config.toml
crop_scale_min = 1
translate = 0.12
encoder_bias = "qkv"
encoder_positions = "learned"
eps = 1e-08
one_sided = false
batch_size = 256
Rows from block 5 of the encoder of a small masked image model, named by matrix and row number. Rows with one number within an expert belong to one neuron, the router's apart. Each number is 500 + 50 x the weight over its row's rms, rounded and kept within 0 to 999. All counts start at 0. Numbers have three digits each.
Before each expert's rows are labels from the 100 images, of 14848, where the router gives the expert most weight on average: "colour at peak" is the nearest of a few named colours to the mean colour under the peak. Only what is clearly more common there than usual is listed. The data: aerial photos of the United States (SatlasPretrain).
# router: router (encoder.blocks.5.mlp.router.weight, 64x128, trained with AdamW), inputs 64-127
# gate: expert gate (encoder.blocks.5.mlp.gate, 64x128x128), inputs 64-127
# up: expert up (encoder.blocks.5.mlp.up, 64x128x128), inputs 64-127
# down: expert down (encoder.blocks.5.mlp.down, 64x128x128, transposed), outputs 64-127

# expert 15
colour at peak: grey
router.15:496466542626467548533492449441490571490507487523374539559579524521527469469509571442483596440456502396469475475401502510572581517465586606493608633511503529458425456489457491505513534493437536
gate.1:466487572532535435456539528487480507561543474483492489533400435586471437465431498506433480542495469513596502461434400469472516516475487497482481468663429471515516480547441553552395581473539543
up.1:495464558515543428456533553510507547532517473473488553494410471602457443480451510484432463548507485498603497441464376519460523488477465525486491476629441498496512445528461570555392581508552556
down.1:524509512547540554522423551563484628455509481538508458479429547620537500483560486435563582491487494468561470465495538526470522506482541508449507543432547508533491497590515518601451557420403465
gate.2:496540557507504551452515566528540485413460531485444532389543530545474424501467434554579571440505426517561566443492583441414495545476571485504512498475517474449493536467519437610495498534448500
up.2:533534522496546564486502576524518461446463533436452517412541564528487438482454452564541565435530418509564544452475524483408537551501566510483496480474497510474503566434542438610481480502419518
down.2:523475513525408467477490488527416474534485465424525469487529469498501462425561482460510542491546505430435469558424511551490511474474490578582529432610526480581613487531497523502584464422460470
gate.3:520517424489457516581502446478442551445451408447496430463479454515580492493494500559429458516525559439411456366504499539381469434566469462515483528517460512551537493473534624502534459445464476
up.3:579544495553581475415538487557551450603445560471521435458468574536445453493488458439580454491489460475411488546505541544459465584450514456525499493441455434521544559533614454501485577512471488
down.3:408604555430485512500537520443487467425403520510401498543500508561497547464534524457526436450478448468467524465505532484548571377645512475484534575514523457585490489524475497401586508497532538

# expert 12
colour at peak: grey
router.12:442474434584470570525562429422545576454521471538482504501598518576578531526547495472407474453482531554501481501394569538556509558487596543527563565514517539496511503465446503492436561533515601
gate.1:522541590484426554515501439551426528514461532565464580570425469477479529521522520509487514489509534537613474518516553592467556527572513471532473434467535543516467508482490598485464577542532565
up.1:435559451416478530428519580468504577451531376494462477468395601563541427530462474473463510585519548430558539425423570545476397530482509595536485508534538489541514480453560523489501536438550643
down.1:553496480530519565494531486391511435486441483560549429598487574524538456449481528498475442471471461456465415479516426527429456482579520527524583520534521463526450492605484518481511428501570561
gate.2:423500468439578493439552530555625462560469604501485460432432446528561526591489479597495464528517469451544447557485543515459499476524414538403484516533566506549508473597455518522506404550420567
up.2:549513546576434490558461464438375550430540381492502554559570554474435477417500532380490524488499537540452560437488444474514484528463589466563517493473442471452494514427542483477511587449573432
down.2:545516466495525494468446486541518405477482619536526481468421452469590554553518465514461386603404465443568541432435460557562389540529536502502409528472483490534476521506477470533571463578483473
gate.3:432539529512446489450481428520456601519500536473507504517437510579549447537431446480483567481488374513422530532435494481431485534488558428451487433517597510553460466480589413466495569534487503
up.3:543623528502408529432454394522518594526437547561558541451476556550500481517466428457518556487465479565434567494524529428409521502486548482500451437493619513541487415517574460473509567526523498
down.3:557482514533463416511499535454492450535498555461494486472484486480525511572538539432467486556540460493523532475397526546594600489500619512549482549560527499528479468509515556495453445550548528

# expert 41
colour at peak: grey
router.41:464579486583536521536486415454568493401571463478531540594570473562460522590513454474478500493510554530448533501447528523526467493476609495526558515563467526496484499460555456439432545600469561
gate.1:483510496516466503448519499542416486528586530578585532383446438498505577525481557393446507416468436613483487499506454487499591569587504445543509513452508486470477539506493471481469559513581566
up.1:519482499474541525571442493450579495495406479439397466598537547522497416439507446594578463588545572420513515519498523490509399430401495552474515490547507488555526467507509522551559445469399417
down.1:590562434554455453543580482532410527466449406505500459426522434522484539484535653569548475432476426524544443465467543588475483520574542559480414482495508504546483509420470555565504463419497491
gate.2:471624499444505447391447633444374562467449442553569494488398496443585508480465384393541456461544504440550501516575481556437441474528436505491451454547463439478487460510517405494475494466489507
up.2:618470518545462483487483534427657535484518537497445504545510492501491478436480489523444505552441517590531504620598395500491495442460605557477402554516525519464423535388537452580464529530400468
down.2:540524462508511586512496552581426496493580473465452438471474516413632532463589451545504441513540475475527469518508485394451503515428442489525390538469525501524517523458569461452535544560475444
gate.3:566432573506497458597550475486413520472548549442506500496568541474461512423521487420564577412484503581519469435492474587531507535498502460574461673448456549562499521486481497533478473422464524
up.3:526512472531519403622510466544404511462585554497555524540516454521435505497472381416473517440495443471548515508474442575558539494428482533468524550560390500574608487483491430565585532492379469
down.3:472449450512518532548538493569536553545459520470474449541425525465479465487435488443457491493430509519507473489517500423496570482560510494417508510533532495547436467523408564440506578387520480

# expert 31
colour at peak: grey
router.31:530527526537456538550547446469485426493635534495493604506557468526423542610500563418500570516527480553465565478467505473569485549553540447488583504541545514478520488529459441477483533586576504
gate.1:499545420492439562496573546455555342470516446475590566496456526448433532584512525441408522549591431581510560472506534493528527505499486542486505474527513544410425496553483481443484568515439523
up.1:512449591520597449496461462533457658525514518506419479500545476553555458407470470537583467440413572434489468507488474489474461478489506431502472524471462465605563498446522535568552438492541464
down.1:512447446517579434422477465485455510501453426514505516478494526488373438458495568450495477456475481489579477536529597526506517486515514528426423426487519490425420469445486540492544550503474632
gate.2:419564486504481439557500517458554499445521433486574520438530402521470522554523537516511489451547454545520510496461589496525576476522513555507420453433485535523548424506461502513498505550482545
up.2:566489533485537564449540499551501539514490581485494494599468510472514424478495468460496531567372502416476481547547413585491380500482509414495544539569556475504445512450542532479528499432531480
down.2:385591534537488585486500369471545516477429411488467466440545532511471515465503544466504434444489558442473531548426556554490459504544495520460454510487514446479602458607517445474422552420565448
gate.3:419550474535465502561545497464491542519477585444582537431582507532552552427442588519414565468498502450481512481432546545475499556533583403501417436449461560521598455568536552514474492460453442
up.3:388511434556478489591558516468448547511463531467576505426552496555505560466389570458466546450509467510440498488411570567511446504501561405439488505489496549475603437579548556499457478510460514
down.3:451445566578516430567468573535548515393588464525584561506494566532446492491469448540447537482524548493514576418558525521517524519489533413455534421453437550536446532461466404480592606525526480

# expert 48
colour at peak: brown
router.48:505560541405458524473551622563476405552489506481569451478488447433491474444411513500543582496501475576484510528494435559473501476616455461424432438454484419437545513553441487484552481505473415
gate.1:488556495435516574559459469487506525534567404456525484424426509519553507504403465441412533525508429534532465513472490562467562497580511475492575390562484464446488426480530501507541576528496380
up.1:411474531524488556484495531497524479576555461446530470496557598494504440516464524504503555427543448435490475499563607442499563429535487577533558538594487427384379564551442447548478501522453488
down.1:484421456487464476474480520512484506635583528504487667519493433605484406505426495400430525534488407466529435524521408573470479527540516431408504497555481567477610503432441487469494513494515489
gate.2:491591449479413415463474483427541587522585457442493437513457514424481503524519526479534495486528511530579531492521530422383518495473510498574401543581611512493466506531456512472455480514401600
up.2:505694402497478461509519463430555535512523481486480371444423482450454502540511489527451450500550481509578549456509510519410509493479497480605402560529587533520491520575589479410504496537457561
down.2:518489513442509458537434488568553476499567557469421454435498627526430394518458485617479588492640543486502517508445516512485490438486605602513394479376550522471526534495490493532547547480574408
gate.3:364554556489548451575549480519459539516489404551530454498503497461414555432515530530510599529433448554533475478447492487557553451506532481495460505543442512560458471596502465495477482484446417
up.3:649387472566496546432452510478561456499501628458427519450518556522588489493481484466467419492533522441495585550580515505457466542451506489497495536466524507435578535437470517446529482544501575
down.3:471601474501548522479463482498503526416515465564518488442484460461515509492569521534560502479481528522446553464514697537471449472436481458504501449463426491606583486544448578523469553440440530

# expert 52
colour at peak: brown
router.52:520534517476474498386518565589483383521431544464576393473377434450465442453422543520550525546516472539482517536529397574477502456576413476476441427442473414491561555549489511482550461512520400
gate.1:521570481431434620517450541479484534548477466549512477443519590494507498471543445488574538540500426500429590546538546453534431442457516417413467472404494502459561526613487372530547488554532549
up.1:553522514552507423495591471466457509406509499512524545597514465549470522535433555514423410492451539514557465455516495556501526520500479550546501455539548467541458456404471632464479511518502463
down.1:456566459503387548443449482482511452488437559493482555517482500513529478517534538424443613482470443578520477470489465576497499527462503495539500534437615520520478577442426588455489564494586425
gate.2:510508526525437531531421479407441434493521524548495507388468397451448545591541470523455555533519549502497544522472525544521431557513571387536574477534422504579500576476505511533470565496458490
up.2:477437536524503542473621539534548473457507500505507579575587450509500453459538556471465417468493443391484472574545489509416506435549444658485430542551544478471498419514507536483523445535560536
down.2:471505477496473488496509532563473493369531498502413501540435463402511489592463504478485510530576516619487430443436393521496493570558455466474506543541572572475471536527651465428476625554541484
gate.3:519415471579450526539508403411493489522525466500368534477542532453527487468502556416515562523482601523502502493439482587555516459523589584452525530472471415486478520427508473602443514512433500
up.3:456505538469513421411508525537609496582528424536449448542460498542546480526553464437538450447540428426503493549516483455508507527518527455558461489473529562477472511536535467467524557492492568
down.3:460562529481382470477463533542482539487439532549484510541487564493525519385495533483500488490433498479543584490449486626544571642502563475501472440565553583574412530448446477515489515497613528

# expert 13
colour at peak: brown
router.13:473548578421492488444494548587458402521482502486516481477399396491507465474423473503580516492543516594452534544583399485467508437579402501454396491454486414486521534578484471487530486501483403
gate.1:529461472521438450455498560505438486475523460500454528468538518532534464500497458500412570519526493439548523492442607473405398578478441533513602557534505547526485561453483410381459519483442536
up.1:496512581450545501568522469526530541518459587549499504551458584450487534460435565464573470495497545478417538548565454525573650488538569582502461475519490487456548487479516583543599485461522408
down.1:501548539514572509491492508516475441447439457566500556535486410600503511484535477478567502468630506505598442484456541543526493562582438499492515578507424587426500527396508456577476559440473512
gate.2:523423528519566502528511575504522567470450403522524506487502527433588550525454468489571573540411516609474440493511534532463518497479536606539455494427510449452575398465419459510437466519445533
up.2:463412568484537554493476562542493498501448384574594448465488465422530501548505420496577503525407508570444458526580471448477495546489542501533505438426455493472525452480474384559446479444509522
down.2:510478487434461431476522535453456493555445535551540482463482496541446461540562535545458538431580474440447593572569550451485475429468538440463463466432470472436497518490580495458504532512512420
gate.3:440483573527427569469475502454559550472408404463459460469564407453445516543534531428418497529485519586497495417508578466564568463440481489507500406507529430556433512469478551487499470551536513
up.3:494526495479476542493525458493452497552536494603571504398450506479504567440533466562546465425511460416519485506443505613471465508421432518506515580421543492515522462451468492502397535459541435
down.3:417581535449455479487611498455526472475525489511534507495466473512484488498509534440497446481561499537366467509533466536534441502595559544507512440582417465577490490473605453459547545370526485

# expert 49
colour at peak: brown
router.49:481552550475467522378558547531496435563461553489605410494469411457477446459433508527533570536567431543462550574554443588407506459591498496465480453460484470490481543567530469506590486502530403
gate.1:424413461437476552475543461549432468475542442438574482517500509530564427461512516549558517510495536449585442601481438574442430403495477542468512433565390529505540601529498425515505517498488482
up.1:520497489478532543543554508432556517510558468529481519447692569495547526363475460432488557529443528479533484485562465410502530639456460487493477530573513474520506389477558544485478539501464558
down.1:549529458481442575478552488574477566529514466481544554503508464555394473570490556475458600397506451564481522461438514414510529493463488470512374458528568453478462497447491472503435415449485538
gate.2:563540537656514473585550373495511438512553480424511562462542445507447466548548518450512496549527493487584510456429400497595447554482567421588528510543423518450454497420486519527454484523539550
up.2:512420421492459514503530478571457465570506512561590442515522510512537535464578549444559358547440407498525514505536474552450630487459512528528442519533507387554503515473531476435565596518478433
down.2:554525586524494410530554461495473524475384562534471508461499563536456516482444481520528448461533596475480558506472394498432503489545468506475411474496527503611528488517551582529584524391471521
gate.3:536426554462370502573554516461473436519547569557535545484481552425535519574417456470483440518496514441524545476628413530560491518535533442487508421556480527520426429579546464504537395498434503
up.3:498628474539567481422456492552452541501473456434470520467501479536526496438546540474576518453578450478500555507376569552415504456465471570531466547408550461506521565507528546486467597488538469
down.3:502494526469523623501487502501522572484529431503481477571431443463544495492583418474511519490454552475494575529504483501581422504481432407576496549443442509486487498569529446522398396512512490

# expert 23
colour at peak: brown
router.23:492561581449482517487555546589501391508508513472528428457455440452520497415408537499551496498513433530475451546508435543459525512620418465461430393419467484477511542596460448493608502481503432
gate.1:571471446540521479498509553470502432492535455446539500398521450547430413551521554452575508388538556434474437527491532521520468480440493523544511473558532538466545495504498637528459567464464537
up.1:530451494494511410449489572458530469511476467491491542451500340526414461542516589485556507419617550472524369564533514504474526470499507551469432401537544494455501534528411583466501588512480533
down.1:470526499546541453537521544524515533503489496473588454433535495493587471458526477566480524493662401600527497435490401452545511517558522534484542509512568479478473503528494614450433500486539529
gate.2:445399452521498435511524491472482559494546574443462549464537490575501480558508582513508521434457498484471499430467468556525408478545565497508463474503463541552551458484524520472512607513530437
up.2:482442397450587448496462479434522528462482549464445491511457498637559525585490534509458472530481527446478469503424445475493372457508595529453501461547469460527513447590563577491484618594510476
down.2:407446568500469577498419493493580565466463524495424488547493473587489517600468441328527501528482549493469473497472529600517434513568522517531445547568529497539458565567402544466465493499496479
gate.3:534515466526431511436406564438496464481553518508456548510569486484487504557518427464490512517509513489536512427496508425524408523559573524576467504612505564495464612614507414465504545539470457
up.3:577571555499460567531407537487493449478465521535535512439521520486523452513530491463449622497561423531486575538469541507502412491398440518574616456552498531422508465472452512458589498544525557
down.3:495523490519474451475459451480543462486527533420536536435440539488558474454403487420516484469527452587531507530441528529444529525582479443420563422423518440459545495555459521574480560569601482

# expert 19
colour at peak: grey
router.19:560406528549459503645565392381490454446520577491407561543654586555509518513492637467479561460512533407493553487477538421520535522475572518489492538520526534509463519520438649523519523512449493
gate.1:545534484478523453424515501488493538477520462419488486407480575584440544581510576543467489509518503389661406427531472489489423518459485537441550485464526473505598579534477444560526492494445436
up.1:495476532514485517550545415488570521528591498486433542527577483499522481484465490460559514501576552527421495514405531479504493502647533583533472506485504495528494425507409598535456552510582567
down.1:490346505492424464527506459390490488469517496449550477544481536488500467490463493446573461525556480508506406558464459515546541524457583472626509514525528562479473485483533604477526585497402581
gate.2:548479561497519573506640495539423487475475554423527373536418492510478513494473504526495468463432511514437559378505545469508508467438478491451461486531442374631490530501517594465510538576514389
up.2:549493531468474527559630452498464532537468554425511377546457504451495508485423546528550482487502489405448566436493511423540488505455501499466455503455447437586479500479476601444499490579499442
down.2:469488523511499494518525528484520455552504540515515552532536588500504560487603370497520521485602480568434453417421474399436576509525495533512484507532438570557520512638590420580469447436426485
gate.3:601518484514545568487418520485543434557510464380542496480498450593486495465425466448501463410493504564423517533461591455533451469436505460458574521503492555465541453454439566454433501417512537
up.3:435535511504478496556577453477447579473501538593456546478486519472491548504575506551492526545501513492560500513530455534550558534518504516488412493461532435515496563563550429532609537576510393
down.3:529481527450487496542466527463476474512540472568575561457406483521454509494489500423523452530495508457423495497514453559475505462560478561451526406561457484346486510427524469599540507422440385

# expert 44
colour at peak: brown
router.44:471542520468479489386546512525493461529453493533594459449375455468502477488436531554528545552516496530458482549492464525402523446566497465424423478447433484435534501561467450471568466482482407
gate.1:411437516675526589579416372496487508507559476517458437496557536514524490527502552436529551560431489470471492533473469369596473597491532526545576462484454427531434444528552616492527520404461406
up.1:458529457514548464505560538571505499520490545445483525529437567515514509481489419507521485518580488559476550440473486516540482464479459462462453519456561466547586582441508504554473505463440372
down.1:552587512527539512478597591392585439519441524449553496520557543490470500486542438431596549469449489577459411531498444578493413574538467436536526464441454538470576515564552501525513520478413561
gate.2:448570497477501450527444470570569531577415577619442535437492498552448489515508578583493530543452550418459486465498488500527512501518520326539515522485557533518452492493567486391505506477586471
up.2:488388531461503569486567516443479461390507480434519498501514562477478524479406420477462507511569496485545523460536536514439439473491460661473566437474467484407525532519473512587489458467398503
down.2:430518596457514443424471579491472497503468522523494482550534508609429513503412468610531520560514588478520541449545532450561487478530508527480417409497477484630465524557493482466462510504514597
gate.3:436496508425531466541562545437422525483467533460485525445548591474504555415487412515575507579562487512532522459451465647528602489446467465474473556483424464476522434488564506522581431460552482
up.3:421507484414508413514590550456471485485526514479540463448462566455496539466504493525604458562548415512488515516391435588492576481353481486479474576485410467430572458506540511513545531503489599
down.3:575500525465527494430512569517482476433538492610473553464462412494479453470407565554473530465522459447501517555491484507506626485575487515492537466519542497453404502508485534484475533540492538

# expert 36
colour at peak: grey
router.36:512473386591524519582542441446449582482595488461459540506557624504489419565490498425474567497425471579522587519409478557531561562435599423481506523515477523521494453469524470525476547509483464
gate.1:486533469511450594542472555533520478479478519381467480551466456564485415414505428478531509465479515500422509561501410469513499543565508485473497490457417529542575448465481565585484558516495409
up.1:491543543499501493533451450457517583465532572524577477398497510482514551523514558458431541528539628480564468477474598518540496516426531518511502533500560455479497547502545467413492533487454505
down.1:523440507437478517547511475433542579502542536538587549594481538501426600524558545483498436463452575493471528482494501440521464560520603546500519503566441462504500458499485541486459511619468448
gate.2:572501455447555390495441398524502558614587470512467520528382405416505420533529500467500469510451597559506486507451460597472457475463500504565507509544523476531512528455498472521414505491510447
up.2:410546525546447625541561582478495436405403518509557473473619578591513560462468531500487512467551420484493504486484568435544547523570473475433483494454455525448508438531510533484611517510470561
down.2:510444503391538522500480554461534482600587570532493401543535438462504462536437432540561465556510446453626496510455491520439454524525570435524580503546447460527470457555541560486481561594422459
gate.3:552494470504356465459486606467395535571468508467579511455495526485484455432469493520510490560401459582554541530489520510473602546476525579425534482522506465496445413476556549464598553495485603
up.3:585513496534374418461482592458400526563486513487547488499440532461491458433504520520572516552413456601564565572483526494492577531458528551435518486499516480493457433440564511445556534505498595
down.3:434412414520518463525511598546503518490587419566482468511413561562523444560465426527534433486553422593522462582471473587459512537480450423495449520520499460578510460548474355547534479576515486

# expert 58
colour at peak: grey
router.58:512517469595418581616510385365492500438515539467397511552580591512527451446586559480436576466444482441448479493426446626522535526474542485530530583503519575483582489495504459507510482539490532
gate.1:487564459509432477467484491477396465507490530479494512454572518465427471433519524455491416485619502446541578550496521475419461553524521561484421520475561520509467541427550460500452540551472533
up.1:507461550469556534515504526523589547512507489532522496509389486544528505598470464547497532517398540529481435497526490476575579423467514463513576493563421464496574485607438521483509469436512475
down.1:455488422530617481427593583463483463511503431459460561451510501497444474442511474522476565491528505509478600490473564356470465505575487594547474491553477496525439556510478586489546526456449388
gate.2:564492517503529492511570505553503493502463522598420441474552421514496543535517510510558449567542448440472518536384466461537403515544468446476479439508464507524489565580488515416490388533526500
up.2:547547537514475456464556497564516512445436508486481440573575434583512448518533434505553506585527513439549489484484491424572448468507501466470454457436420470526500475544456489420456405505543532
down.2:550549467543486538451501505538479618404425421527497471432559480537531549457445527590501470442532549503551535445488509442511515436563524476493414505481533468510429508541432475574533605436523531
gate.3:488483409549504505585484488367499482484587507439407496428463570508506540587491525415505459501483481433449494564504506444466416467549456498632596520485477591531605491560534466489441505607438519
up.3:491569557504505487435518548574460529513425452519528494470531479542463460518495462540492506458538493560579539462492444504517644546440509493432420460527538361520412563410525533474529477426512541
down.3:447512528423487482517490483537469498497461504480447532580534401557541416568528452470529535510593513489506528366504475422536471539447527596529475594525572543437502469373480477493468467423512520

# expert 62
colour at peak: brown
router.62:500551536501494486399514533597443404573423528472571474434375389438488503443431467554526507560494476550523470557527426560436518444607424489468438434447467445461564547523499462470551465492475427
gate.1:475635603522515524547553532465582518508494500466507509483492417486565522486468430470544505552508615431536590501447568640478497493553531434561473495414493504462531513496460404514472610506368529
up.1:550372411511479557477448482542406516467508513555499539534514562520432480546489515554430513517480432540450417492541439384564551479477517510459511507574497513555463481480523587447545369490606507
down.1:497467514503476494491510546457520482526587499490501647542468526442454537455413539454578421529576486573464518439477441491492492505499503587571431408602485481497492530478547498429539502592513585
gate.2:508493500520473463519504502526590538460500482438482518501490478584548469546515564515436516497532472480473523495484564649517396404532473470454529457470512490493497510549445463463464564574484516
up.2:414616497498521527489521535461404476494506452562438588497490500424537517510405481374568469468523490510508454361462442492498541540471498530595534459507548510477464440448498471620483435467551452
down.2:478514595551426524571500539505498483463540459462486475491497461483495515452446427365530496498433526492492524497563486488517534507467602450597529535487493523457391543504397529505508525434561519
gate.3:444515526575469522519555537493526438485493506457452417507491494515505525487402658479402461486498550511467514599453520501510544496507486616421533439472537443492553474440493537555636438445454544
up.3:469646490542421571446515558469529434497475523445436416451488510520521536535460613519475445440518525479474551643474520496535519443518505593443508411436553408498508543471515550585590464477508534
down.3:589528484468588532424498482487463476474436502471573428530531506591492489508474506528427552493506524510564464500506492578506614463411507570468358502411435515575542552436527499509458486510540566

# expert 7
colour at peak: black
router.7:428463370484497402491521513503536504479518413557506499491533490505559513515466511469472468597508549440451410555471568470521452496577511506553545467523548537534438553616504584425485502559525413
gate.1:482512449524511566504588480445569476485475510451494471392551548541483447498524536561573544425516497433396499545549585466482420473575552454467448559511490566504578564504531409534440431453518559
up.1:466473532510467431550498589513450557574564448548469486506538479465518549537562538446519445528540464328534566418476489447479470562487452522637459478438575450534434381487514543460474503561400502
down.1:542699399474591444494556502517486414486418549533525540486429507447476506490533497444528610423528516574519525487488521530504527505493582544602457573617371465502515479508554457507576492504463511
gate.2:551502519464511408415548515515522523495544588534525574446447435481501555510491396521538509516523414510565505475533512501551495565408428477530471529519618483517452444487453511425545439470530453
up.2:456516440520492618586421482478518472474455386491488446528538515517450435463523608526446493465472603489454514514475478439453519428529570522503559523484397521485528556460522560571503488534493564
down.2:423432479463584472492564428470545600535563502431436499455552528472626571500515406470528518574485491521523440439485480535546438618470432432521553513465515460497495501460436497537546475506510512
gate.3:458506576576464416474482408477564470449457551461526438524499442485470540428491524552416517451472491440445571497469496536516509482615439483521534583443539451533521484575506408464573434457510504
up.3:492454448452466629497544582517457578514523510573459531522490540498556456539540457438613507589552448530540489502537489477503493577408529489521463453588468521488479521413464533516452569479475567
down.3:510593479511528553492427527551451481576425511513620566428474549432570571502422456521572564514545474421451494456482535517526561568416474512484544540449505466527567458476496525569453423352412579

# expert 21
colour at peak: brown
router.21:476535491451467493407563541562432412561433528487565445441437396465479477427413499534583512509527450523482522557580399546394487437627402482458455389487486476464554550535477472444560477542492381
gate.1:506543512454498462591549539511466470473471562534474465475561487505428510559462533623485431469552586591532507444460518468457586502555522470434469545542493540559493595449523540452509533508458508
up.1:465576526602553557552516531498565504444538498499507529430537504506502478429532464576425465397494451445465533444432413534502488566561533404514540639530505478460534533520524457547538456477577600
down.1:547414524559549520450487582483436445488491500600481528485534523500457460522525514517438511422521407510509435526459447381505514512523471612477560558567479457409493521509538489459505589588550491
gate.2:422355544570477417554466442469537571479526559512465596498614554505496550487547572517502516477604446450434520505450438528502574505613519473455557476504516506480431488540468470435487411546577504
up.2:504484470543487479574484470572544625534513575514416490599591484491534525522521516523454487586425573483364513490532586473564533536591489498475491544580464499606584431529565528448536459359444446
down.2:567446470507548484545531550517500426479486630454404541425445457513506577557493512514506414506570416536452629530464573503510526512493538531471512470454530519407513526569441494544494626607491493
gate.3:475530494494526476539464448476501530498551502534429495512472491589451436569571477470417492527547508453546450534500565499533348550396484503480453509566550489506507531579450518516528470433540520
up.3:387453536480454608538529535481496531494431429492518523492569544498609535453458531513610566454562507358451546475563471397564565429492444536541562512386492517471407494411610442580545402524506463
down.3:516542519534532501464539462483488528528626541526535508446533523527504524571554522402541419435509439598522420579460395566483558478465407560414537454528570494527459506557529544500416503546450450